Rows from block 3 of the text decoder of a small encoder-decoder audio transcriber, named by matrix and row number. Rows with one number belong to one neuron. Each number is 200 + 20 x the weight over its row's rms, rounded and kept within 0 to 999. All counts start at 0.
Before each neuron's rows are labels from the 100 texts, of 14976, where the neuron reaches its highest value: "fires on" is the input token at the peak. Only what is clearly more common there than usual is listed. The data: read English sentences (LibriTTS-R). In brackets: how many of the 100, against the usual share in percent.
# fc1: MLP up (decoder.blocks.3.mlp.fc1.weight, 768x192), inputs 0-63
# fc2: MLP down (decoder.blocks.3.mlp.fc2.weight, 192x768, transposed), outputs 0-63

fires on: "said" (21 vs 0.7); "and" (8 vs 2.4)
fc1.276,174,251,197,199,219,188,189,215,218,209,204,244,196,175,197,217,156,192,175,168,196,199,213,171,200,180,168,193,195,211,196,197,205,189,194,187,200,207,201,219,187,179,212,206,200,193,196,182,201,214,205,203,244,170,194,201,184,198,228,210,223,209,180,182
fc2.276,172,192,202,250,187,210,207,210,182,187,190,228,182,225,231,184,235,208,204,171,236,225,201,208,179,232,228,195,213,192,182,201,203,192,180,186,210,189,227,220,215,214,230,193,218,176,203,183,195,177,222,180,190,223,194,201,227,244,218,217,214,196,162,186

fires on: "as" (15 vs 0.6)
fc1.202,207,180,178,176,195,215,207,216,211,216,235,191,185,198,193,173,204,206,194,205,185,222,219,195,208,214,201,180,217,217,209,213,202,188,222,196,200,191,176,166,213,216,210,158,164,203,179,184,209,225,185,249,226,163,183,176,193,191,183,211,175,239,216,182
fc2.202,188,214,207,151,210,206,206,196,230,208,216,178,161,174,170,218,224,196,184,209,222,204,208,196,235,196,189,166,183,190,187,223,178,190,230,191,190,195,185,204,172,171,209,180,181,193,227,218,203,232,188,201,209,205,240,222,201,221,180,196,173,208,186,213

fires on: "all" (12 vs 0.4)
fc1.631,202,208,172,153,216,173,214,168,175,182,192,199,177,161,204,194,203,167,207,211,189,206,196,193,185,209,181,187,174,198,253,258,186,206,205,230,197,196,215,225,206,206,179,205,198,159,193,162,238,198,182,214,190,199,183,186,198,203,207,225,179,211,197,203
fc2.631,226,194,225,214,182,196,235,204,190,183,178,253,195,161,200,198,202,191,217,198,176,190,185,198,182,241,188,183,221,188,196,213,197,247,180,180,218,237,223,176,220,172,196,235,166,205,228,211,187,174,179,194,220,221,207,206,200,234,192,173,214,221,168,209

fires on: "and" (11 vs 2.4); "said" (8 vs 0.7)
fc1.116,186,229,185,226,178,188,222,196,205,188,218,210,176,206,202,174,219,202,196,190,181,193,185,175,194,199,148,183,195,200,252,174,200,174,171,191,191,210,178,232,201,201,163,202,221,220,188,220,220,236,225,201,172,220,238,203,209,199,213,200,216,206,198,198
fc2.116,184,194,188,199,245,200,190,222,207,193,185,216,218,182,186,211,233,175,213,226,213,222,201,182,190,187,183,190,233,192,240,156,184,178,203,181,218,229,203,184,183,192,218,201,220,232,200,194,229,212,204,182,198,199,199,205,172,177,175,227,217,215,216,152

fires on: "all" (11 vs 0.4); "now" (10 vs 0.2)
fc1.475,202,242,167,197,182,204,233,229,175,178,145,187,202,209,217,217,223,207,203,195,187,206,184,217,188,177,224,181,182,170,211,217,187,218,169,217,216,203,180,226,217,180,216,195,190,156,230,205,218,247,176,206,222,189,212,207,179,233,217,213,240,186,197,188
fc2.475,236,231,198,213,204,229,173,207,191,199,188,222,199,174,184,189,211,221,210,210,203,190,171,171,189,205,190,189,218,190,183,195,176,193,200,218,219,228,239,200,207,222,191,178,196,207,239,200,160,229,182,261,193,243,201,197,194,205,215,196,164,202,204,230

fires on: "the" (39 vs 4.7); "to" (22 vs 2.3); "of" (9 vs 1.9)
fc1.723,188,218,212,209,232,192,180,170,207,192,176,184,186,171,198,189,179,194,181,178,192,222,221,175,247,175,189,235,187,219,188,215,224,179,202,182,213,179,202,239,173,221,196,222,192,219,199,190,193,201,187,207,231,219,231,169,201,204,210,180,215,179,247,190
fc2.723,211,236,201,232,184,208,213,224,176,210,242,188,183,207,164,194,185,206,214,215,196,213,237,225,224,190,198,184,191,212,164,209,197,193,213,213,203,218,209,237,203,202,226,175,181,190,199,237,203,183,211,166,207,158,211,193,191,205,184,189,192,230,222,227

fires on: "or" (22 vs 0.2); "more" (18 vs 0.2); "by" (15 vs 0.2); "went" (8 vs 0.1)
fc1.518,208,199,194,180,174,222,198,152,204,218,227,171,204,195,201,212,171,193,173,208,186,204,209,218,192,191,193,164,225,181,197,204,238,206,212,197,206,194,157,188,202,175,190,204,239,217,202,207,197,213,222,227,217,205,170,193,201,178,202,212,186,216,238,183
fc2.518,200,214,196,190,203,148,192,192,179,186,203,204,217,186,200,201,209,174,181,222,206,166,193,200,191,207,176,207,213,198,216,182,197,210,212,177,199,178,181,187,142,234,201,215,202,174,213,209,215,204,159,232,198,182,199,181,213,161,192,221,242,170,222,196

fires on: "time" (11 vs 0.2)
fc1.372,222,251,172,193,171,214,217,220,202,207,201,193,198,210,184,185,226,166,182,213,195,202,199,206,185,212,194,210,161,174,223,197,224,204,184,217,181,222,224,184,173,185,206,230,166,179,172,190,177,204,171,183,224,202,211,224,138,225,213,191,196,215,181,210
fc2.372,229,238,212,197,205,210,232,172,212,197,212,183,211,206,166,229,182,217,168,152,185,175,204,202,195,191,181,198,218,217,177,180,186,197,190,183,202,221,194,198,167,206,191,202,195,228,193,187,190,206,195,195,232,218,216,165,203,190,200,207,206,188,189,216

fires on: "all" (52 vs 0.4); "are" (14 vs 0.3)
fc1.280,201,212,202,184,229,191,238,206,161,172,201,173,173,213,190,194,167,210,166,169,210,184,234,193,186,198,147,202,198,192,201,239,213,199,194,230,174,212,186,212,213,199,186,168,184,226,200,193,212,220,197,169,210,227,184,238,210,174,206,207,187,237,213,216
fc2.280,196,217,214,235,181,196,184,181,204,208,194,205,212,208,217,180,182,202,191,220,178,191,211,224,200,159,188,191,205,245,213,201,238,219,213,218,203,249,180,195,228,189,180,179,190,189,202,209,195,178,214,175,188,226,223,183,198,219,198,202,228,198,220,232

fires on: "said" (15 vs 0.7); "out" (8 vs 0.2)
fc1.315,207,219,211,194,186,190,199,179,201,209,199,198,233,197,195,175,183,165,198,185,199,182,252,182,200,206,231,175,212,212,225,244,213,198,191,196,203,179,183,213,221,194,193,213,189,171,213,189,204,216,172,161,197,167,212,203,167,209,205,223,209,207,175,148
fc2.315,201,210,218,183,233,214,237,167,172,216,222,221,223,167,201,209,177,206,176,180,187,165,198,188,186,224,194,180,243,173,198,219,220,181,203,196,196,229,221,187,220,199,187,212,193,227,236,186,160,186,215,198,191,180,228,193,213,201,183,204,190,201,182,197

fires on: "and" (61 vs 2.4)
fc1.271,211,206,188,172,165,209,187,208,190,209,207,234,216,175,206,188,224,183,199,220,187,207,222,186,179,202,176,227,163,200,200,221,223,203,199,179,179,189,206,213,210,225,192,189,195,201,165,225,192,202,201,219,214,196,177,189,188,186,184,203,211,223,195,129
fc2.271,207,226,170,188,200,200,196,209,191,198,236,189,208,197,238,257,199,198,209,181,201,176,183,222,219,220,229,177,239,195,207,191,191,187,186,187,216,225,201,194,195,212,196,171,213,188,215,204,232,251,192,214,194,227,226,187,193,194,186,191,221,171,204,168

fires on: "for" (10 vs 0.6); "was" (7 vs 1.1)
fc1.680,223,188,180,175,178,200,167,202,206,191,232,178,202,191,194,176,212,241,187,186,228,225,232,214,221,204,204,215,192,210,188,222,151,170,218,175,175,178,162,202,225,208,230,227,226,172,163,193,218,219,197,221,197,207,225,213,221,186,201,222,193,197,155,159
fc2.680,211,216,220,183,184,169,205,234,215,220,210,209,210,153,221,192,237,202,208,183,194,177,232,183,198,225,199,201,224,199,172,186,231,215,179,194,213,219,225,227,145,187,197,220,223,205,206,239,179,199,175,190,221,196,219,178,152,223,202,189,213,164,190,173

fires on: "all" (66 vs 0.4); "one" (15 vs 0.3); "some" (10 vs 0.1)
fc1.558,226,214,206,195,199,202,198,157,175,212,207,138,201,216,174,178,172,204,190,213,199,206,216,198,158,157,187,182,187,194,195,237,207,220,205,218,175,216,226,210,164,228,195,183,194,209,229,173,225,214,213,192,175,206,169,257,187,200,184,187,190,213,194,202
fc2.558,196,216,217,203,216,193,173,229,218,231,229,191,165,225,222,213,209,209,219,203,203,174,166,210,201,179,189,185,176,212,193,197,202,248,189,148,206,189,238,222,201,214,190,196,196,176,205,193,215,205,202,170,162,198,228,207,212,209,199,218,222,202,207,223

fires on: "as" (34 vs 0.6); "'" (7 vs 0.7)
fc1.319,208,199,230,180,209,187,192,207,194,229,222,247,178,210,218,210,214,214,170,194,196,190,216,206,200,183,144,180,215,199,243,187,226,187,178,184,214,215,167,202,209,163,253,204,194,225,166,217,207,259,174,213,181,171,174,223,175,176,230,197,228,181,219,163
fc2.319,223,185,213,170,209,180,190,208,161,190,186,198,205,236,199,245,209,195,214,250,187,204,199,226,194,172,185,184,202,206,179,162,216,213,212,183,195,207,200,164,230,194,215,195,197,189,203,225,203,215,169,225,196,182,193,240,202,177,206,233,203,166,192,168

fires on: "more" (18 vs 0.2); "now" (10 vs 0.2); "so" (9 vs 0.3); "are" (7 vs 0.3)
fc1.281,206,226,202,167,211,210,199,211,176,205,229,183,203,242,200,205,161,185,180,197,222,204,217,186,167,183,198,171,205,175,204,224,207,205,166,200,196,186,179,214,224,145,211,148,219,199,160,217,194,214,196,238,184,207,190,213,235,172,186,196,193,224,234,184
fc2.281,201,205,202,228,188,197,187,181,198,208,238,204,186,217,209,184,191,163,186,223,189,178,182,204,211,207,165,216,199,195,206,194,205,181,194,214,189,197,202,207,152,233,209,175,200,219,228,211,209,182,171,220,178,224,187,189,216,174,188,211,231,176,156,182

fires on: "more" (15 vs 0.2); "an" (11 vs 0.2)
fc1.262,188,197,178,192,203,217,186,183,189,199,200,201,206,166,208,177,192,193,181,206,207,201,244,209,204,221,180,218,198,182,194,248,187,174,187,212,196,198,192,245,222,208,235,198,201,195,226,178,203,210,200,226,193,214,206,254,178,178,209,195,197,205,205,197
fc2.262,192,184,217,202,195,197,171,194,205,165,228,194,211,226,210,135,216,204,191,190,196,198,230,209,194,183,192,225,188,195,203,223,218,195,208,193,174,217,206,202,224,179,207,157,238,212,191,208,202,204,174,185,151,217,221,201,203,194,191,207,179,191,185,219

fires on: "and" (20 vs 2.4); "find" (7 vs 0.1)
fc1.257,213,215,199,173,184,200,159,154,168,197,185,189,185,183,204,187,209,170,167,198,200,217,188,190,184,202,183,192,207,235,239,199,212,190,229,187,205,226,208,184,192,186,163,190,195,160,221,185,204,191,201,215,220,191,171,203,205,163,187,201,184,229,197,190
fc2.257,235,187,202,201,193,227,213,220,179,191,205,185,184,202,222,182,194,200,224,191,225,198,175,235,176,199,177,201,207,254,195,195,204,193,200,185,174,163,206,221,166,207,193,212,178,179,196,244,206,194,192,199,165,190,188,190,191,193,216,200,223,211,197,183

fires on: "all" (34 vs 0.4); "what" (7 vs 0.3)
fc1.623,209,199,195,213,165,174,220,173,185,204,188,203,196,202,162,223,182,124,177,184,247,201,216,198,205,166,157,204,166,214,202,190,213,188,193,224,165,201,190,197,185,220,190,179,211,190,198,183,193,230,191,229,205,206,197,211,214,188,194,200,195,203,235,202
fc2.623,167,205,239,185,222,206,169,201,187,210,149,208,248,188,199,201,212,179,184,200,205,209,193,212,171,194,181,210,212,169,237,165,221,178,182,196,218,178,224,185,203,190,172,207,209,177,202,180,201,187,209,176,214,202,236,224,209,214,197,179,208,203,210,217

fires on: "he" (36 vs 1.4); "and" (12 vs 2.4); "she" (8 vs 0.6)
fc1.465,225,208,197,184,228,178,211,205,181,245,212,227,213,214,195,189,199,223,177,189,165,197,208,206,206,213,170,169,207,204,241,191,186,176,225,208,215,211,172,178,207,225,210,209,161,178,179,186,189,216,218,179,181,210,156,218,169,201,196,223,202,251,194,207
fc2.465,205,205,214,187,190,189,223,237,195,164,198,222,186,228,204,182,166,189,221,173,208,182,213,236,196,229,220,226,227,207,178,158,191,177,199,239,201,152,208,196,209,202,196,217,237,197,210,154,207,199,197,165,205,193,196,215,183,220,207,196,214,209,186,208

fires on: "for" (17 vs 0.6); "why" (12 vs 0.1); "where" (8 vs 0.1)
fc1.758,197,206,185,186,171,220,237,185,205,221,163,204,217,201,186,205,212,202,202,206,181,216,201,202,201,180,169,241,197,174,201,195,237,216,153,192,184,198,194,197,184,192,211,237,190,187,200,187,219,187,188,199,213,228,219,167,190,205,218,206,199,192,182,191
fc2.758,164,237,223,178,237,186,202,202,197,176,210,190,179,197,189,203,219,205,206,199,211,150,201,214,211,233,164,183,221,207,198,254,198,196,226,195,218,210,231,207,206,179,207,207,217,202,211,199,199,200,180,191,176,185,177,228,215,206,198,188,189,200,166,218

fires on: "or" (20 vs 0.2); "are" (15 vs 0.3); "was" (11 vs 1.1); "were" (9 vs 0.3)
fc1.767,200,241,206,216,179,216,168,186,204,199,207,203,203,189,197,155,184,165,245,229,198,173,177,179,173,172,230,162,216,244,187,203,211,221,188,175,157,218,202,216,178,180,162,175,197,204,241,209,217,214,209,206,232,182,198,191,205,181,231,219,205,227,229,186
fc2.767,158,194,161,179,217,218,175,187,203,200,174,196,210,184,219,177,204,198,205,199,217,210,166,227,175,192,224,225,186,205,171,223,235,226,204,161,201,175,206,192,196,226,205,216,197,191,203,197,217,194,200,191,188,224,201,179,175,188,221,210,176,205,220,206

fires on: "he" (29 vs 1.4); "we" (23 vs 0.3); "they" (23 vs 0.4); "she" (16 vs 0.6)
fc1.196,191,201,194,205,204,185,234,230,218,165,183,202,168,156,174,201,197,216,179,174,231,176,184,191,205,189,161,183,165,200,216,213,179,232,222,191,160,224,147,195,158,215,196,219,201,192,177,201,192,225,203,223,221,195,188,184,198,229,174,200,186,195,208,198
fc2.196,249,186,230,208,220,177,183,219,219,204,187,188,190,217,212,219,207,170,206,193,216,180,217,200,193,226,214,204,210,193,230,188,211,206,182,215,236,218,185,152,203,169,199,207,194,200,190,168,181,192,168,171,195,175,216,226,214,231,169,232,215,202,207,200

fires on: "he" (19 vs 1.4); "i" (12 vs 1.8); "she" (11 vs 0.6)
fc1.402,180,192,161,222,168,154,203,172,172,199,209,237,210,212,187,219,181,191,181,190,197,154,249,185,215,169,218,202,182,214,204,213,208,181,202,205,194,212,193,192,224,163,215,209,190,214,193,242,201,204,228,197,199,162,201,219,171,178,186,205,191,185,262,192
fc2.402,185,183,216,210,179,182,173,197,193,220,153,190,194,221,195,201,219,220,200,216,213,234,223,203,192,197,180,179,179,206,204,205,192,232,185,179,197,194,184,195,232,217,201,224,156,236,198,193,177,220,202,193,184,191,176,231,230,202,199,218,181,223,205,194

fires on: "more" (7 vs 0.2); "find" (7 vs 0.1)
fc1.445,185,200,190,171,183,203,230,164,182,233,210,187,196,204,200,190,180,218,190,197,161,220,188,176,179,191,174,178,222,171,211,178,227,182,181,198,171,196,123,218,194,167,185,207,198,230,237,217,195,225,210,196,201,178,212,186,209,221,220,185,183,221,208,182
fc2.445,194,168,229,234,196,228,200,196,202,192,198,215,201,197,208,203,175,183,203,213,169,195,200,161,214,183,194,201,204,217,201,169,201,191,222,182,192,134,201,188,217,192,228,206,226,186,222,235,178,201,185,205,208,215,158,227,184,170,241,251,217,198,212,191

fires on: "mr" (12 vs 0.1)
fc1.571,166,220,175,191,193,213,209,213,192,195,192,201,235,190,195,191,177,211,202,189,228,178,188,156,188,175,208,202,213,193,262,271,212,194,213,194,207,202,198,212,182,223,210,213,184,230,159,216,230,230,210,144,199,186,209,203,182,185,237,210,204,216,181,193
fc2.571,179,214,212,225,173,206,175,211,207,235,207,223,223,185,184,176,186,204,181,197,180,176,205,191,241,190,186,230,211,217,208,188,194,198,218,215,194,218,195,186,218,254,226,209,193,224,225,181,189,216,186,208,180,206,216,199,206,210,174,208,181,174,213,177

fires on: "as" (10 vs 0.6); "my" (7 vs 0.5)
fc1.640,193,200,193,164,216,220,218,192,213,211,187,201,177,192,203,214,159,196,172,195,200,215,196,234,203,152,208,185,193,171,211,255,189,169,203,213,190,179,205,211,205,212,178,204,191,169,215,228,209,236,188,190,182,213,194,166,175,190,194,219,218,227,190,183
fc2.640,242,201,200,210,152,179,219,181,206,170,223,197,164,204,213,204,191,215,211,214,184,194,191,187,203,208,206,205,207,182,224,176,191,221,188,196,221,203,180,201,218,200,181,186,209,195,173,219,208,201,187,208,196,177,199,190,221,214,233,162,227,207,202,193

fires on: "more" (59 vs 0.2); "now" (7 vs 0.2); "all" (7 vs 0.4)
fc1.396,202,215,234,182,201,235,183,220,232,205,217,181,170,186,188,174,176,190,210,209,191,217,194,234,215,206,164,208,190,176,191,194,244,174,177,222,156,191,166,221,179,189,209,176,209,190,202,188,176,233,198,227,192,183,209,216,149,222,217,192,180,211,174,217
fc2.396,190,230,202,185,174,196,213,196,195,221,182,215,187,190,190,207,191,197,185,220,243,176,194,191,236,217,231,182,192,215,228,179,206,185,231,199,201,186,221,204,204,160,197,162,191,197,187,217,184,225,203,162,205,193,168,185,233,194,219,205,211,200,196,198

fires on: "the" (16 vs 4.7); "are" (11 vs 0.3); "my" (11 vs 0.5); "an" (10 vs 0.2)
fc1.746,220,210,194,204,201,186,209,203,206,199,176,178,192,193,204,145,212,206,194,205,228,219,213,198,177,202,181,215,198,195,200,215,185,212,173,202,175,188,179,196,197,199,252,181,203,190,172,202,206,219,216,174,257,199,180,182,211,195,209,194,175,207,201,197
fc2.746,177,195,219,182,196,220,210,173,202,187,195,200,199,193,192,196,202,155,213,187,162,167,225,183,173,204,187,194,204,193,234,224,209,201,209,221,220,228,229,218,173,203,211,205,200,197,177,205,181,197,156,199,186,187,177,210,210,178,205,203,175,214,181,237

fires on: "time" (16 vs 0.2); "so" (11 vs 0.3); "some" (7 vs 0.1)
fc1.713,184,201,184,198,180,192,222,204,221,254,223,201,209,209,175,181,184,194,193,220,157,198,199,126,222,220,172,195,213,183,225,179,203,171,178,180,199,207,218,176,198,226,195,189,178,236,206,193,199,211,171,181,203,199,208,193,202,219,217,225,182,224,206,174
fc2.713,186,221,223,220,210,225,210,191,207,216,246,178,223,195,194,193,189,169,228,223,189,222,215,191,185,205,182,185,218,186,178,193,242,228,148,196,186,199,186,196,171,195,194,217,179,222,203,236,185,180,168,192,199,209,204,176,227,223,216,191,189,194,232,191

fires on: "for" (18 vs 0.6); "a" (17 vs 1.8); "of" (13 vs 1.9); "with" (11 vs 0.6)
fc1.346,185,191,215,208,189,213,204,201,220,220,196,177,164,201,205,197,215,231,211,204,180,203,193,176,216,191,189,210,171,213,197,225,177,170,219,223,172,166,166,209,170,192,178,208,180,221,216,199,194,237,201,207,208,222,203,162,190,189,221,196,205,189,220,202
fc2.346,215,178,170,189,146,192,213,208,194,184,230,167,203,210,182,213,187,219,203,217,218,196,183,219,163,233,225,212,187,182,236,217,196,231,219,194,238,222,200,201,170,206,205,181,183,193,210,218,197,195,216,180,232,186,185,214,188,172,202,185,211,210,203,216

fires on: "as" (10 vs 0.6); "too" (9 vs 0.1); "so" (7 vs 0.3)
fc1.459,192,191,224,184,219,202,200,195,177,189,235,176,173,200,191,193,191,208,187,236,239,204,214,217,208,168,218,200,211,208,174,218,222,234,215,211,147,196,195,186,223,204,174,188,189,193,190,172,203,209,199,230,191,198,159,198,183,193,163,183,195,205,191,198
fc2.459,199,212,193,234,197,194,171,191,231,208,215,210,190,193,187,214,178,210,196,218,183,192,189,225,234,191,171,178,206,185,205,180,182,172,194,207,207,206,212,199,206,202,173,228,158,209,225,223,177,203,190,191,189,210,198,199,204,215,183,211,190,228,201,248

fires on: "for" (17 vs 0.6); "an" (13 vs 0.2); "from" (11 vs 0.3)
fc1.380,180,243,181,167,172,212,186,192,215,182,215,177,217,155,222,160,191,171,198,187,196,198,187,230,211,191,209,171,207,206,213,237,227,185,217,170,199,201,192,197,199,192,202,212,202,194,201,222,218,242,199,189,225,175,222,173,194,199,223,212,203,195,216,175
fc2.380,210,251,203,198,196,201,202,209,178,201,216,251,189,185,212,200,190,220,210,202,204,164,180,241,186,202,216,174,203,165,174,214,221,200,217,231,185,230,207,181,218,233,200,178,220,187,228,194,219,224,187,177,198,195,216,202,201,215,178,199,187,191,188,178

fires on: "all" (42 vs 0.4); "to" (8 vs 2.3)
fc1.135,229,192,182,217,200,212,182,159,188,186,205,207,167,207,189,208,205,199,223,231,180,193,208,169,218,178,197,200,217,188,219,212,211,193,197,187,190,196,196,195,201,178,207,165,203,221,237,141,228,231,156,200,218,194,161,227,185,170,199,231,206,224,196,208
fc2.135,225,199,207,191,191,175,188,197,220,192,198,210,222,210,221,189,216,201,228,197,196,219,211,184,234,208,208,208,218,198,232,185,212,167,222,190,220,218,193,189,266,178,207,159,228,226,162,187,211,206,214,227,177,202,147,228,205,202,201,186,189,184,221,192

fires on: "time" (9 vs 0.2)
fc1.651,176,215,171,165,177,216,221,201,214,213,209,166,217,208,195,217,197,182,200,174,217,150,194,213,204,179,195,203,178,210,184,176,202,172,215,200,179,176,192,218,211,200,174,214,227,188,173,196,205,227,212,228,214,198,187,207,216,205,207,244,215,222,180,186
fc2.651,223,192,169,192,230,159,204,194,205,203,173,202,208,242,211,174,188,208,195,189,180,224,245,179,194,220,189,181,209,200,206,224,186,206,149,189,162,206,201,206,177,194,183,206,201,214,206,217,189,210,176,202,199,176,214,225,175,215,198,177,211,185,225,167

fires on: "said" (17 vs 0.7)
fc1.376,195,233,203,195,161,182,195,197,211,238,232,197,228,190,204,188,210,140,201,228,202,206,216,196,195,207,226,226,183,245,194,196,189,202,211,202,187,204,233,242,193,180,219,195,213,190,237,192,216,205,183,156,201,156,184,229,188,217,198,225,216,220,202,195
fc2.376,190,226,179,167,198,212,240,202,223,195,200,212,194,191,199,223,214,232,172,189,178,178,198,218,176,195,233,203,205,185,186,238,223,202,195,213,214,223,215,198,207,216,158,215,173,183,216,190,181,192,174,181,215,239,216,203,182,246,189,183,181,248,181,216

fires on: "and" (51 vs 2.4)
fc1.178,236,195,222,179,191,216,196,179,213,213,193,212,226,177,212,206,236,188,202,188,142,224,176,198,226,199,166,219,199,217,229,209,188,204,220,187,188,187,200,189,217,198,221,174,174,196,215,145,236,228,182,225,206,224,151,195,202,197,227,218,201,242,196,223
fc2.178,176,188,228,225,173,187,209,172,187,236,153,228,193,211,206,192,166,192,226,178,198,191,173,189,189,202,165,223,189,183,157,188,223,180,167,204,250,155,232,202,202,205,185,219,217,189,213,173,199,166,203,192,195,208,201,199,203,194,205,181,181,200,189,182

fires on: "he" (21 vs 1.4); "the" (16 vs 4.7)
fc1.67,198,202,191,198,230,201,175,205,202,209,166,190,197,200,186,183,198,216,179,152,181,228,211,212,222,199,200,193,241,196,190,200,203,194,212,199,204,185,199,203,176,184,221,212,204,229,238,198,175,217,194,214,223,227,197,186,162,185,195,191,210,225,177,215
fc2.67,206,221,195,205,154,188,207,203,187,189,189,215,233,199,206,231,192,221,186,206,181,166,178,175,197,237,190,197,182,179,176,190,194,202,191,222,219,211,194,176,204,208,197,206,187,187,199,194,247,188,172,186,176,178,195,230,205,197,170,191,193,184,199,193

fires on: "as" (29 vs 0.6); "was" (22 vs 1.1); "is" (17 vs 0.8); "till" (7 vs 0)
fc1.594,217,215,220,203,234,215,204,196,210,214,192,173,186,151,188,188,196,218,195,213,178,197,187,173,226,173,198,191,191,175,196,194,206,192,168,195,211,197,164,213,200,156,219,186,216,223,224,195,207,199,200,199,221,189,217,194,204,164,246,184,203,213,207,193
fc2.594,203,175,201,182,235,226,214,231,233,201,237,216,226,179,221,203,226,214,225,203,208,195,209,212,184,175,213,221,208,216,196,180,186,204,200,173,221,186,198,202,211,222,173,244,204,188,179,213,195,234,181,161,146,236,187,174,197,207,204,226,202,208,197,185

fires on: "mr" (11 vs 0.1)
fc1.381,200,227,179,192,206,186,218,220,193,186,187,226,208,205,195,181,181,207,190,213,175,173,205,189,164,184,170,182,207,176,199,183,221,234,211,229,219,222,211,231,207,202,216,213,226,207,229,179,225,197,162,165,185,195,199,202,168,206,204,178,200,184,162,215
fc2.381,185,202,164,194,220,183,217,231,203,200,182,208,184,162,229,206,208,230,205,211,210,193,153,200,190,216,203,197,210,179,180,196,224,223,165,198,228,233,158,254,223,222,173,218,209,206,200,216,172,190,204,225,219,204,239,188,152,228,206,208,190,160,240,192

fires on: "time" (9 vs 0.2)
fc1.570,209,199,194,209,196,219,222,199,202,180,201,201,203,189,200,217,171,198,190,166,184,183,184,200,221,154,218,205,203,177,229,233,199,203,217,179,193,191,196,174,191,175,195,196,190,224,210,165,240,200,188,197,241,209,203,205,181,211,213,214,242,194,180,199
fc2.570,216,222,201,179,183,191,204,192,213,239,179,174,181,207,183,192,203,166,211,249,179,205,209,198,238,189,190,217,241,226,199,226,194,197,230,197,189,195,241,192,207,167,167,188,157,184,236,205,152,203,180,227,209,203,208,181,209,184,169,180,204,176,178,201

fires on: "all" (45 vs 0.4); "'" (42 vs 0.7)
fc1.612,193,201,199,201,184,203,206,218,208,190,153,162,189,207,161,184,211,189,221,181,197,217,209,181,173,193,194,208,176,207,192,250,222,223,186,241,175,201,231,183,173,209,190,199,212,246,220,219,215,229,191,197,190,195,192,201,178,202,212,213,217,192,193,162
fc2.612,180,175,210,191,214,172,168,201,194,208,217,174,190,211,214,165,186,182,205,175,210,197,205,211,207,219,239,190,174,188,203,205,210,181,214,213,181,199,211,209,192,194,167,191,211,199,202,229,240,210,218,192,133,218,242,186,201,240,204,228,192,195,198,195

fires on: "mr" (22 vs 0.1); "better" (9 vs 0.1); "more" (8 vs 0.2); "was" (8 vs 1.1)
fc1.447,197,204,186,210,210,224,204,188,215,174,203,215,205,203,187,192,170,203,206,215,202,167,230,200,199,214,198,191,189,179,201,225,207,188,199,186,220,216,178,204,208,196,242,215,202,201,201,211,216,204,194,204,189,170,184,227,216,153,223,204,172,180,175,179
fc2.447,182,190,195,172,183,224,213,229,234,190,198,172,211,192,188,181,172,209,145,218,200,196,200,219,178,188,201,179,197,166,222,193,163,195,213,233,204,209,198,166,243,200,219,197,181,196,210,182,190,185,172,208,204,215,175,207,175,201,224,212,179,209,195,208

fires on: "time" (25 vs 0.2); "now" (12 vs 0.2); "all" (12 vs 0.4); "rate" (8 vs 0)
fc1.437,222,222,169,166,191,188,217,191,211,185,169,212,205,194,150,197,180,209,197,198,187,187,225,196,189,190,186,208,187,205,206,210,189,205,201,194,196,207,195,208,200,186,188,202,227,194,225,200,205,206,194,179,216,227,203,242,226,210,216,218,168,216,152,209
fc2.437,194,203,219,193,216,192,197,239,187,213,223,189,215,233,235,213,181,203,193,213,204,207,196,175,188,215,196,200,212,199,179,174,195,201,187,147,205,190,199,186,172,191,154,216,219,183,209,196,218,191,196,197,183,194,223,197,201,222,182,217,203,217,198,164

fires on: "the" (15 vs 4.7); "old" (10 vs 0.1); "this" (10 vs 0.5); "my" (7 vs 0.5)
fc1.547,218,226,194,182,208,185,200,224,199,172,184,202,205,182,193,191,203,176,214,198,180,226,192,238,208,200,153,206,169,207,209,207,183,174,202,158,182,189,199,187,214,220,227,160,221,184,192,166,184,230,185,224,199,180,171,179,195,210,223,222,202,217,225,218
fc2.547,192,221,201,206,200,199,190,192,191,177,170,225,197,206,197,247,191,194,204,228,198,214,193,199,211,207,175,178,215,179,201,221,219,180,161,224,222,197,238,200,211,209,176,214,154,186,201,189,195,204,209,223,230,234,166,199,230,150,160,138,196,199,203,212

fires on: "mr" (47 vs 0.1); "a" (8 vs 1.8)
fc1.293,179,236,230,199,198,161,207,186,162,184,190,198,192,157,213,185,220,172,153,195,197,143,208,170,206,214,184,171,202,214,219,221,202,220,219,231,204,201,193,229,201,156,202,190,213,238,205,197,217,215,191,161,207,192,193,245,189,183,175,204,202,202,198,209
fc2.293,209,206,201,216,179,165,203,211,195,180,176,254,208,229,196,219,201,181,207,228,180,227,189,192,207,191,240,222,212,232,183,178,222,204,187,179,197,182,209,201,217,202,196,234,223,172,203,219,207,175,248,197,229,173,244,229,183,197,208,218,158,167,211,193

fires on: "for" (26 vs 0.6); "about" (17 vs 0.2)
fc1.649,186,195,190,191,157,217,164,231,166,213,205,197,212,218,195,187,203,207,214,192,180,222,247,230,222,161,219,227,202,223,204,219,189,188,181,222,170,181,195,204,212,188,218,220,198,211,192,209,245,201,201,183,183,191,208,216,185,217,231,210,234,221,210,183
fc2.649,213,223,215,197,214,165,189,222,213,202,194,202,202,165,200,206,190,181,163,185,187,224,205,210,196,222,147,216,213,224,161,185,201,205,184,185,214,246,215,210,191,183,196,239,189,193,209,206,175,213,206,218,214,199,215,200,192,184,213,170,220,191,192,189